config.toml
model = "autoregressive pixel model"
dataset = "microscope photos of single blood and bone marrow cells"
train_examples = 194171
vocab_size = 65
arch = "transformer_decoder"
layers = 6
mlp_ratio = 3
bias = "none"
init = "trunc_normal_002"
optimizer = "adamw"
eps = 1e-06
grad_clip = 0.5
steps = 9600
warmup_steps = 190
weight_decay = 0.1
Rows from block 3 of a small autoregressive pixel model, named by matrix and row number. Rows with one number belong to one neuron. Each number is 128 + 24 x the weight over its row's rms, rounded and kept within 0 to 255. All counts start at 0. Numbers have three digits each. After the name is the row's rms in percent of the matrix's.
After each neuron's rows are labels from the 100 images, of 14976, where the neuron reaches its largest size: "top examples" is what is common among them. Only what is clearly more common there than usual is listed. The data: microscope photos of single blood and bone marrow cells.
# gate: MLP gate (model.blocks.3.mlp.gate.weight, 384x128), inputs 64-127
# fc1: MLP up (model.blocks.3.mlp.fc1.weight, 384x128), inputs 64-127
# fc2: MLP down (model.blocks.3.mlp.fc2.weight, 128x384, transposed), outputs 64-127

gate.330 135:140133128143138118140117124134100084119120122093127105153117125116111131148150122090101182126147132092079085102129100111150146137152093139155144209122148153158126099096086089162151101126115156
fc1.330 128:141137122150134149111134120158133129115143092137113135110127121125152100133138131116124146137121127162157136104117088139122152142129107155139144111102084131124136154136105112157147084074121101
fc2.330 132:165130121191117130092140171159124129111140121114105115130142130139107186151149167124111126133113105120150123114139176119126084131117118138147109113122069130160105118155126137097082120114136105
top examples: smear: peripheral blood

gate.235 082:105129119114123131151106130126112167136142107165131121125125116127122138113131095124085119103141192117143134139124146161145128116152129145153126100119159100111116171105112109142076157137128117
fc1.235 092:111138100164185125123114184133161139155123135129108165150152142127143169110103141120138151156146105116147135131143145120119111117140190117088107131076109088116059108126148141162141106138142123
fc2.235 087:137104146140110135126133119126115103124088102125148124161122089117126103135145132096156123137127106089137133154091132156102127122147122105116133148105118146114137147142138073106115117128130088
top examples: cell type: segmented neutrophil

gate.267 109:113097115131126159078139140135108104156128115106122135149109131130138125122193162134156175132119136130132158120126153116115137147099123103147123109096133182086092102100116091117140144126143158
fc1.267 108:161112138135131099104109110127098122155161117143138104138102128099139121088157120134120142092140138132107164142137159190125117128124135127142177127143099131108089161103108155132115087127137166
fc2.267 108:121085117140115135125133123149123098117116127143136092137125144118124131114145137148168147170124116129133125133160132122032155130147132131214153132130094112107168098114114069100131129145153171
top examples: smear: peripheral blood

gate.151 091:125129127153098142129103147116109100129130095126110126139121110131189108151140117170100161185146132122084103144109097099136112132127108127116168162126164093113094130137119127117147133127119149
fc1.151 094:119146116125116126165137113165205143126122114143134154167126115091120146139125145139143144144115131145126137126129118086148121122155121172129100138122077111106088105137086136126131126075155072
fc2.151 098:114124112115141137096111111127138136112124134134107126108145132094131140105157166149157126169103130114130087140142179091134100141162128160105173137153129133115121141140135114082117068130090154
top examples: cell type: erythroblast

gate.81 089:110116129177127153095108126121145153104124139116092157120149127151149106118110139109142175118120173153127160126122160115125156121132121127094098152151100120103158138092131124162123132111085164
fc1.81 096:079144113079121151087160097127106125123155142120111112148132148119117187140127127124109137135123147102147133127135168142142102152178113124107153121141051141141097112139101156122144093140099153
fc2.81 097:139127109127154144118134193091182151137140142158107112058143123145120172110135118178107141136098137085134119128127141128104128143132139063109112173136114135137148089090138119133144096129099154
top examples: cell type: erythroblast

gate.360 130:157126122135115130075137151140107128104138100145124086160142122111131162136122132118112120129127093128155109119131116158137091158072136105138106152101130119124121143145138203089195117117159117
fc1.360 131:136087089153128117152085117123117118201123162100150141119108107086097134131108146138112136144143148135117124135153105152128133131107137064138156137099141195182125104148115108137117174114113097
fc2.360 129:134140140191098134129161148148142115123134112101122118085158099159100174135128102151124140146088084099132110113102127113119136134131126143152069138069174094121144113158135132105109090077138137
top examples: smear: peripheral blood

gate.224 117:143138103096133117155143126163164128132143153139120091139105157119116120121155068142138149127163159124084143130142137180148114140115140163128132137164109126080108121115087133110125077187137133
fc1.224 123:138123112134139113158133140152149120140103105159117168134121116121094138139114134109148129112158117095133128122151136139163143124145107118116104142112140134144111101117104105195140171115125145
fc2.224 120:116138128146136113134120174134153139131130159154118135110101142112099100129102063134092159113104158080107125143151175127114167136139145152133148119150080113062112133130092147114158116143121131
top examples: smear: peripheral blood

gate.171 086:117127139120122120096152117082103102127137121147118152121130105114108112148133151123149161155105081111140110127095127113115121121120102166158167168128099138105153136101131108094100169077140146
fc1.171 091:050133156146118119137125123149160137121129103125133135125130125116128153128111153117072103118106080080118105128131114145101147129128119108169153153130152150141180177100140166112098160110152138
fc2.171 090:179141145136123143108125140127151141129145142104115180111132119104103127122113110136077104096144148130090133121122160146134181157113115161140084092121150136148133094111103122173111142109140131
top examples: cell type: segmented neutrophil

gate.317 130:148134128135129154144146103161097135148132101081128151138138110138144086107110104142102150152117185110163170141107100100129143130169110108109129144130120165116106126111120094133075126130112126
fc1.317 129:141142091102127092150148107140150142157112141113125167118124129159109106177135125142112121100089150094127139154110154128126150102190125118063121131165093139141083153127154109120115069100120124
fc2.317 120:101116159135163147087136166108133150095137103143135097130111133127121148124093145108128127126124072098148093130137108179103099141077115163149123143131111110114151108147156162128165120154090139
top examples: smear: peripheral blood

gate.213 108:158119123143135146152123142156112167131102157156123121152094153106134124114074086120139168166161121145116132131132093103148109098155125154149119108131159161131190085126112188104144086156130144
fc1.213 104:175120118142103137123137118117128128092124102099118080164144136154109141137140102124152128106151115118105135119106111151119169149104135142097116137147144147154160109132165120120140178113113103
fc2.213 110:135085111164121137122094169151109139122110159139093132108113145122122137122112132148133148155083150133159153124148169158149120110171142138135141143136119113079117112115116163091114125155202186
top examples: cell type: artefact

gate.310 058:122087135119129126141156120111161099168121141117127076115114181121124108129164137118093128128144132134081170111106119115084112156121119133081158145132191131102138130106113105159083103126128139
fc1.310 060:099135119145124117140114128147124144129139135139128169139115150112059130136114124117092136136144174167146165137121135149119129134152177141130129117114177140120090122128110065135094201153145136
fc2.310 062:130139117102118133073137103120155165120158120135121107148130138116112086087146116104110097082085118153160142139142037108137139134099164137141127138124143104202145123143132139144129109138128113
top examples: smear: peripheral blood

gate.15 118:158108149127127144135137116129138127132149122173130145101109159136104104157140144166118137189114153115094091112094089120103134136170078101089123149146139124105140104122123118106125139126163132
fc1.15 120:101127114125096127139132113163155089104117135116160152120135129141114109124127072157106120149107143183103117125132101138126115123136110137146134102078118112145130128145139103164180102148150048
fc2.15 119:124110124116132131103144151133157089124140108145114105129138128161106159124138120145100181144103105113154079125122106152125169142115103078145117145111140137120110138152139091135136177136088147
top examples: cell type: promyelocyte

gate.115 020:145102164146159129055141111110102060137111173121120152141148153153140077103124153119113126106140154109102135128110130114123136127139113082120112145138153164109101172148122142114152107181096130
fc1.115 023:156146104154101140167151114122101134077152113159165154122155132135130163149118115151123132130153125154131119109123145085112167085146124130162096124130097128141126136168136122111099080121153124
fc2.115 024:127115123136131111113121106123118125120160096145170124126182095162115160115109143162153103087131158124117145152134165083114144117102137081105093143104106139146164138126145142159137098131067146
top examples: smear: peripheral blood; cell type: myeloblast

gate.79 095:119104160169119129090146103151118117115117118103167138105123121173158134085115118133124140152098113159149143109117160095122142149120146127120117141164110129137112102096162149117136082128103152
fc1.79 099:135129159122135138119125133111096145097112134110095154154144124153182126154105116117123147146153100114146130116098134063120093137146098109139131098136127147124120103128174157176145188111135156
fc2.79 102:104123106148119110112137120171152136145107170093109122092132148145121102134125081143118096135099147148124142139128121138132127105118132078131126103081155104138117121168121179119127047158157138
top examples: smear: peripheral blood

gate.232 125:126132137134094136122111158127126151146153116134141122123144130098109131134140121134163106100127128121122090141119106134192129145129115134115122133061148112117148150157085117135090138143200128
fc1.232 127:098151112115096114112103118198108118126147129176141156123134154110100134132128120119133107095102091118174101155110167087165086111148110131122146131137098135133148130159142128116129107087140163
fc2.232 128:108150123118135133094128109152089115133120097144098132155163116103120119138139123112137136130150113116124130161155141119128116101076118145148145111161114126160091152128151090120128146134052101
top examples: cell type: segmented neutrophil

gate.327 132:134110153131072154129116115117113142138162086129157101169143101125147085105127149128178147121118170111114167133090147163147130151129110081108150121123108147134088136091133154153143109107186121
fc1.327 129:116129155097176122053150140165128113079136132182147113142131093091113102104122096100193178120124088149158130140124116140125121105066135120131153141145136145122141158135119124104140095108101152
fc2.327 124:096133134081141130124136126131142164116103171162114125131117159113139131127138093152170149143130170126128162135135130149132124118123126131092135117164127121160164120098117160103129061185151152
top examples: smear: peripheral blood

gate.146 117:143124107112112102104134155178141124056177152099164160171101154088099140105138095147098112108088142121116118110174127141121134111126122152103118172124147127094107126096111155155119103160134141
fc1.146 109:138114108078099169093132135134158140081134175132149115138107126136118115139161129147153123152094154073078117110147151159118116113105158138098090121145142127131113092152158159145113111147128123
fc2.146 110:138110135169115106107138159155134134081145133112118156096123118095116108094111143122145105129109111138123154163113096118163148091172101122116167144109180145119140143141098150162148108124141173
top examples: cell type: erythroblast

gate.220 113:099147144138099128130134081119128100138132096145128133119127093118111101145139141087107118146138110133149138142118162117130122158164143111129144167100123127098144149116150095158151166061159146
fc1.220 112:157107086098143136132093105138118149112085137096155121122129152111161143115134126176176181104109189131093120116161121155120090093095144156144124119146103141142060104133120100130121121178105087
fc2.220 109:175092095117128133159135084129145141066112139185129110134125148116094153121134130126174223170144120121148094109116089127102116144111136126125122155116116123119160095131119140088131121151136119
top examples: cell type: promyelocyte

gate.162 095:141124120101128125116129132205160116113127117151149149137128110163127105132091133129146118094127086157132121085140123111148124157131164096099135125114072104133115103126149140159139143122139095
fc1.162 103:117140090119156122160130111178123143154137165116126126144144114130133085152084075134145172110151110148148161105128133107154122116155179068118153113099112111142126118096152142136143134131147067
fc2.162 100:103136124097096131173139129100165131122128114140148114116116151141176178152125129154071100137149180121100119119139115110087121092088110136138120095085168133148125146132118188150143098172157149
top examples: smear: peripheral blood

gate.343 048:133121096163130125130151106157138120141154111145120114110121142135108151110116122143153136111154116133116145103118111126136161128116117129145119155109070156188145097139134122167083064129110157
fc1.343 051:139123130127130103163125056148150156173137111122136117135111127130146114104146179119114116158142097143140107125110107105114118152118122104119087150136152124124105111133109092159144142085149101
fc2.343 051:188093112155112147076135086134108132122116114116103121094133153164145119106148155137134142119136158095133158119155155117127125114123132147151150151138128126142160099139149144124087183077141119
top examples: smear: peripheral blood

gate.5 141:159123114131139128154112157174134159133139171110151126169098144139097134102097116085115104165153080145137113094126110120168086152156157113113105125124114150120130092170136145114142124157114130
fc1.5 128:129148154141137113110149119126122105121143126153114210119130100103160134128117112116140121164074113139179119198150144120156112067152139141139168092128127116125129141144121141162092126095112170
fc2.5 131:107135110112149121169107173102134134154100133125144105155120124146123154132138132149093138081176139113109126132115144171118145151051124103133111129129161114130119128152118146139134160142138092
top examples: cell type: artefact

gate.129 052:121146147143154096137104195163155126105138121122112106118136149127111130121117141112125120122174081105144109115113184109148132100124127092100136142133101179154170115136101155136152134100120081
fc1.129 055:134136138187136124092121117153141117114144141143136109150100107138111127145120137148108118187152141117122101122156080097157153167157097192114137146116119106151109087151127155125130161117140071
fc2.129 055:140095127103110131080126133097148107118135142094168141125160106149105092120151137120172099110142117172102142122122142118124109149119103085104107108136178103167124132192167118130095151104173168
top examples: cell type: segmented neutrophil

gate.13 042:126133124155109138097134090149132149124138163144161119130142133125167131139163120124124112082143095174096136134140148087155135117093165134120124092135142124130121141130157155144130107118135120
fc1.13 045:145111137121135102145105157120114177115107122107107096119112145160083153113111170099146132151148119136093111097118137174136088124148112130107152133133128113152161156143120156132143113157128079
fc2.13 045:127124130097117131137139157147148131124108127132110112152118151145136127080113128117136121116131111147100123120113152141149147161152129102152127120127113144143108135133120153124144134125216107
top examples: smear: peripheral blood; cell type: myeloblast

gate.3 106:139117135174163107184102139142156153135129114168103109155118122097119105133104145115143121109160059138177107117125136128137112138134175127107111141181125097088107133139149149154184138091150130
fc1.3 108:116117175131093140149121160103119133079166117092107137144131118161169158114143128117097135129103192124135125164106131158142129123131095134114140123080147152113148142099090102139084112117138122
fc2.3 104:092122129143142144129112144132122162134088124177110111151150162077109109101130155061114112136099079157129155155123106129148113191107144167134121103134152117112133160129112138099086137098159102
top examples: smear: peripheral blood

gate.340 099:149093119153132119132118135115177139137125146102134078130128104111104083106134140145161121117176100135145161134146103125120123153114164161114121129072165101101139134144099141112145172134147090
fc1.340 101:099124116105133112150154114159121141139108132120097133162131166110131149097124112102103161160108179123093099147117081154141130119155108137145138125178089153132138132106123104111119067110108161
fc2.340 101:126127135168109119111131103151115108136133139161155149163135117101102084130136113119097143147117108159106115107102111180150153130095132163145138160122137130124107137116120081114119116132168130
top examples: smear: peripheral blood