python train.py --image_size=16 --levels_per_channel=4 --norm="layernorm" --mlp_ratio=3 --bias="none" --optimizer="adamw" --beta1=0.8 --steps=9600 --batch_size=64
Rows from block 3 of a small autoregressive pixel model, named by matrix and row number. Rows with one number belong to one neuron. Each number is 500 + 40 x the weight over its row's rms, rounded and kept within 0 to 999. All counts start at 0. Numbers have three digits each.
Before each neuron's rows are labels from the 100 images, of 14976, where the neuron reaches its largest size: "responds to" is what is common among them. Only what is clearly more common there than usual is listed. The data: microscope photos of single blood and bone marrow cells.
# gate: MLP gate (model.blocks.3.mlp.gate.weight, 384x128), inputs 64-127
# fc1: MLP up (model.blocks.3.mlp.fc1.weight, 384x128), inputs 64-127
# fc2: MLP down (model.blocks.3.mlp.fc2.weight, 128x384, transposed), outputs 64-127

responds to: cell type: blast
gate.313:539474487584455471439457485471386529488460450454543493493508549457511500496505533473493532551498559478501438513512496583537461469414544458443526493528505481499484527502458449553526479523492473
fc1.313:492476511533521485532433476549525522483489460491592513523515482455441564435467552476469507416442443496539508501477517445494520530566459479530460446455568525476501500471425522533493522468538478
fc2.313:485496487479529491443464473582477529548520500591434516446511503514514501550495515524511575504415533494489486509509634419543539565463534566503483495554479488438468465533480517476485418515423516

responds to: cell type: promyelocyte; cell type: artefact
gate.223:562505463485486524494455446491441601459550504562467487521507494529488550455544517480461454528477453457609554517460525509467515549558551477444407527473468511429574467452485526505530498478492484
fc1.223:456513477538461531496481538478474470510530418450534496516588464503554503470495574571565439465550552521476493511570460471470483494443435534511532451510561506515429526484464466485484517552469475
fc2.223:499427489497512468451479511477568478458489458458547513529522556493456399516485529545528500470495548581470426485498495500494476471477441459519596521508483474597439510484520501559518514464541439

responds to: cell type: lymphocyte
gate.21:514486549546476515390495474526469479496478467503491557571546530539436459484563524522518420468468494498439485513532526567535417470516533423474493425419443529510455477471464475560575542520507505
fc1.21:488525543530487527454579478430417511482514470500455472489569428456517458471554475507512431444509477482520545524563535519502508562480493580461545492496538527423567498404487426444570513432519502
fc2.21:551504481500456492427515433541474523460475424602481458513507503504508474529514488543576508494519485409530513556513516485506521443496484481468508551547415473547531486439525436514574450524481538

responds to: cell type: segmented neutrophil
gate.351:502505563551548470453511525544460453445476503550569483477489478451455419494423514442563484500508445574579453505470560479534446504474449478455518477562480513469551543511537518478464529414500513
fc1.351:530528516521510497501496473553494463461518450524549497521494467487468417516479535478593468482597462569534497483513576507478467497490521492510511467486468513460504515460562462563470601406512493
fc2.351:461516560495540477486529505510433461512526539452495527505469466502516505509503507552479536510484551514465501517515431551552501478488451426451486504528523535417496506604486540592504462437436532

responds to: cell type: artefact
gate.306:509474515520471546532501468473486556527496542535464465435479581540453469513468375595516512477506604458446505522464459575524539537500457540491451464523527507526512482525508490537509487499517542
fc1.306:509548493501519506497490504515517529489515522511484536478494539508543501475527398527572424522522555513498502514453532460542510498574569510429515455530475476433443480518518546548527390518484538
fc2.306:496500469534479515425500589504593517515514555400497535493518449534534508481507462509450446479483574490518501469513506450485504489532497461495459503452563525622505450459463516514484522569509492

responds to: cell type: artefact
gate.156:554493521471484478479542476558505532449516476533458477532495528526466501502478399514528562539512559476569515495462513511535502509542509476446452445605460464478422485538480529524556494510444515
fc1.156:450512447572520458556478482511509461542439471453538475483504510435499573474496576454480408497446466520503494501504482434510496504482446539548525552474557572528556472515555479500501536465524454
fc2.156:493475542515493505458507473480500505500498459514532445576520473517533470524444546450564512505510444562509467489440541577515467544487451533516469511474537488476562528483555482508526500427584469

responds to: cell type: segmented neutrophil
gate.97:515497447517486513472469481546468527534488467622485507455525491523545521443511585440511464480510449480544419484517476455542440541481503525520523526465472533523505488454546485479515502458490440
fc1.97:501518548556538467472482596596551508518487484406528485452511475489482509452442512493511480477475520445493555543496492551498514535514423508481454544547447510476568445543549521514466486428495534
fc2.97:492470534506463483497496447545496495499480499402498525545488465460480482455498441460571506499481492534438511491493476474514537536546478586535529517516562485521521542510467566601458509489587404

responds to: smear: peripheral blood; cell type: myeloblast
gate.105:499506519490556513491508465420502458443468474558502480493493532505511408497514497446505511525524489443543461484469407518411545588526509543473543465546585473438546537463561511483501522536523516
fc1.105:475487513537457506542506473514511451564583519560552561441457481527489529497539554527476465529507528494511477470496472561549465494551459499506444526442526526500473516566467459473458500471559453
fc2.105:483529521479520505480518486481493551484494475537520492447494586504483448482509502553391505453436483476550527547511521500484524490473548540478411474572441488531528473527529579436505456443425531

responds to: cell type: promyelocyte
gate.109:547509506532506515520434523531522468479540482465486524481548500535532501513486482546513489510562509528517502531468478440467513478508434455500528475535536522500572489505576525505463552482501663
fc1.109:537485446528543463476508472498490501476498513443528505475533529498543569415518572417513536466524506549600428520498534513478503520499532524567529476549515466543471523557548508539544460449574422
fc2.109:550495526464463500408508472517438515464483475554511528581517476431496522494452526460556475480496527459475536453446553479528521463496516614542515506480459525479547583557488476521535497560482499

responds to: cell type: segmented neutrophil; smear: peripheral blood
gate.249:528449487547529515470481476513434528532454436497506473521519464451422548423476560469447518401518513494552474467551459522563490566475506463576444520537518510509523440450428442503459535485452468
fc1.249:522426427516491577479501536519486577491492475526527464507506602513488570458471494528474464496378599524508545501510442473531523479466455489485513540460549457475497450485455511483482506649510493
fc2.249:521565490544540454475491468549494496513470496494538503516483473493536502475529481507526431454486517550443514510529514407535484502484517504474509520481449472448543514503501474498589469462395522

responds to: smear: peripheral blood
gate.344:518461482478481537445545491477487459493591548543491558505545449504448519460498532534542526506514480465493531445523487517499490491553506488505542512417546422473459535527468447485554401480527484
fc1.344:563507437526461475487495493507483568497456462558548524487469496497533592540548498471461434526526473468474464545532531494473491506564511501594500492507514446519476487562492450488462490459480404
fc2.344:525483453479540521582458533490509514520487540438488494473461509498483491502536539512478480480500569529476509428527510505492491549489560472470524426556427505541432508579545486471463530525543459

responds to: cell type: lymphocyte
gate.260:419530513532469511534512503468531556532526518457543508501514448545464521458479518528502493458541543473542519477579516570526500472500582476468483489392518474498476489471499481538489540505520491
fc1.260:489471534464447533477501428476393562482434455509539463579492519523549430442458556477551395435493467495559555485521512476497503531553519519526478496566555518467574474454529470518587544455449440
fc2.260:470529505485558509497528459429503557498537500519488498526509565474586518527497470524421532509550561511470479506522495534510459527407506536527502458540465517508492490513470585538471537575378513

responds to: cell type: segmented neutrophil
gate.145:466499444490481503571512495581469523494539531500496472468519525466391459524499469517564493500503550535488483473471439528536512468537476476447550473450488469480434487560411485436490390498527506
fc1.145:525507483470490493472443448544391418498514453507513504515502506444533521493553489506450454511548422578425479521508461419477468549520490518546539531499513518543495497490477569471520515555484452
fc2.145:522492481540447480396523453534456529480515458551486521554510506480441501477501507418520488442520494471566501516522558571503457540503497564519526479501420467510492530460525467486487579485545459

responds to: cell type: blast
gate.349:471471505589492504505527530485505519493489536511571524480506525509512522481518427473438594578460515491544470513486447571502486500507525479449507556483539494455513529493573433424488513447496464
fc1.349:645506534460534474529474514526397575482534482509471480577493516439445464512446585471554473427543436492503519491460538434527519506488554508449469509528460487486518510540515555463495525479535522
fc2.349:565505489530546522519494506550462552518511530496476535596518494448483453491469490488523514504461506460531580477512574494576531526438524445457495499536487499462495487549498478463554502448540478

responds to: cell type: lymphocyte
gate.276:552451490474484563460587513447477481479501478476534489516484612483436452518497435497486546598489497520521567437503543556513457550530504477526521494565428452457506417562539501428461488494545478
fc1.276:489506490488483567469503456541488487443464418544463507532521517454516571568496528525505514610498479503495436530495446548500455528424462521518528544478422440506550470518489505480483435478489497
fc2.276:454508528476622492527519571463558420517461519530504495449421528517567473415523496556494484463411522521480543508556552476499540541512540536492475429485566458471486482510523430534467509530410513

responds to: cell type: lymphocyte
gate.184:404502496542499514443508525410525515469467533503553533504490472474487470525528464536567499510464425513558452525530457576526542494483530557490486541518539439471559463538478394487489539454471481
fc1.184:473458464466498526531524455544516513581512496557500435415500546539528483447485501489526530529558549500407517490482510468521448543536444478537558488454464490473513490434510497411545495548482544
fc2.184:508494486471491473499537482476526494475536546477513501544515456497489531456555528494650468497410449512533511496501446495488513539496529512494476562533510470492502491529472414507457552486579456

responds to: cell type: lymphocyte
gate.8:551507470530499486516445406469449492490500506514518453461525458474501478505481510484525541501548496521539431516477399543504532553442495510524580557441493529507515536533492501424472525511520422
fc1.8:510530478504492510539540397595434546493503488509512473478523576496473510544498474506477506497406531538505577503501506512582437491522410546519445425542534471489485495478475499522453470522498532
fc2.8:470510503522488488512453516477495493547508467571494496468471486467477522514493522473424528477536502567473487528547523540552509513516493498552573498508462501414433542477440481512499516393464510

responds to: cell type: segmented neutrophil; smear: peripheral blood
gate.243:471512552537477476501463592526449499482510414543526473494537539506549461414444516471525582482463490436545513571464514441579489450509488502527493476485536516451526510535497473577464516424498505
fc1.243:527513502508492522488469429520478451482535499464400479457530431534586534514583512487515496544505559517440552524515564519476526466511542433488518476475507498481398524450558527496475509499466475
fc2.243:533483532545492510406512502466514487521507537498441434456504477510492498555465457470409512514462486533530448533476440558522510467563536478525483486462448485529509473372476524416503500551583538

responds to: cell type: lymphocyte
gate.38:509488561546476543431543451426480505525531499502540499438531452399506466537552533517546429511510493519444500532554495515542399467475447481483501505517524511514548479450484412465512533489523487
fc1.38:534501419439510483531507587500545556495521529555463461513429550479494516521472431489530523478529494606541489469488500427489577508480497558505509552655457471535497502541488523478539453473461535
fc2.38:488538495553549502544543470482538492533503538523507559523474453489535495513467572497431476537502464486552449478510467552482481547538518495531509504455504459495458470562508494458453512363460538

responds to: cell type: promyelocyte
gate.148:475534551481539475470585464503509486482497501476503506470502458491379443468541510498493415481491510488503520431474503471530494519556425438479535539529481505469504522519496488462490465390495524
fc1.148:479528482533500501531461518537516433492483463546497470456498462507518452521531485515462486496571414462505470531492495506443504501522465533530512497482522458497617543430479524497571494504533459
fc2.148:511503503568475481411560557492530474503532536358516516545519497474529445475486423493482448483506501457502579475494493556506485514489470475507528498453516480461500492453495500452556500433558564

responds to: cell type: erythroblast
gate.90:506472464462376543524483492466487526457471451489526456501512486486492414532542490505497469505509505485390502517530525476509503509570541516418542500461585473481507501457537487569549506530600447
fc1.90:473486545508520485466411573453502520530565466445442447464518446571459406446524574544476504500573483485497478512389502461527530492450495482446459511470566534534516551498423536505416486525504497
fc2.90:509498529486505526529481473445437553529523456434494530503538454522553479522487520506486473472465508562518425505502516395523538544426512539458445508542460479540407483533520556591495497470486416

responds to: cell type: segmented neutrophil
gate.173:466514468565512489450581443548521476528503509511461522463532479497416541501528505498488498557517477587511514456468458447536536501381462480511522531502452482484489509479493495496449515383514483
fc1.173:540489531554497460500478540564527498488530509542421468487476498530536492510555501490421557512582415475517495511506521515461524540492568482480513503480505489519525502434465479486471512442531461
fc2.173:565474513503505526489523513469570505481496554419469519453482496530557553520518467502491491538580501459476511431482458499510532491508481429450491495463515485496537453447448459535515492479491527

responds to: cell type: erythroblast
gate.53:510534502456554492413467495447480449481515434565485570479542507478550559494542510501536501541472514453515501526545529475545436462486531438491493481456577512493451504504487515506345626467421521
fc1.53:534469416555504443597459579580469545573418437546509432489463556525517558479511549526530466468455547535495468520469539427473493459515492514531451438547426498509512444536511442492520509518510446
fc2.53:479506503449536505493561518442504487478530525513491542576490561492514435484449438530379550523516464496481551517526507555473530503456510529516515516534525450421476487553486590488473443486574543

responds to: smear: peripheral blood
gate.149:482468511516507466500504391468440527532480503493499442508512488478421437517473465459540457413510521557500518541475497549480573540538506485514540485529444441479615515523517478566515467463555511
fc1.149:446467473511480498537511488397538510512461543537567488503494542467540494492450542503408518509513506475554458519576513482507535432491512405465459555446589521524523459487539402522510506529541494
fc2.149:497540529483564459535471495521484523463528482556537440470480497477527487508456481537444521487529466503515445515536493486478533485415501509543485464560520504563472496521492511449534495538479522

responds to: cell type: erythroblast
gate.269:516452461431485532546489486458479526460430542546503528526496505438505536504517475514557463476514532459426466506559438522525472398510523487501507523526621460484525461500472455467524495521502454
fc1.269:579559522431494507480482500497474470475503535514463524501473443568524458577496442511478501550549512524464470446469437479558453485524501448433458561510575540466500514560484529550540564562515412
fc2.269:486461519602466496502528414520495527488456438523481439489515487438443549530514475447498534505547527456530471504480569522455489487596504430576523485462436554529540494465451513489520474507578482

responds to: cell type: segmented neutrophil
gate.158:472481464463510499552447542557494537518452475508442470458544490491474551474525528519452498497492548509451465499567483461574420506525508504446463508486518500468446491500520427490452521587481480
fc1.158:484508539511508489457538525435484475474543520488496526530477511566475429487514496505555550509452488425557561483432467558507588491512511456435504507514475472460473494573500492519486505406474527
fc2.158:469433487455523489577611494509464456486512486391554506532481597508514482501450520535476498499516557551517496407526453528510512557468439545549482492548490486492583454551491448494480510509566500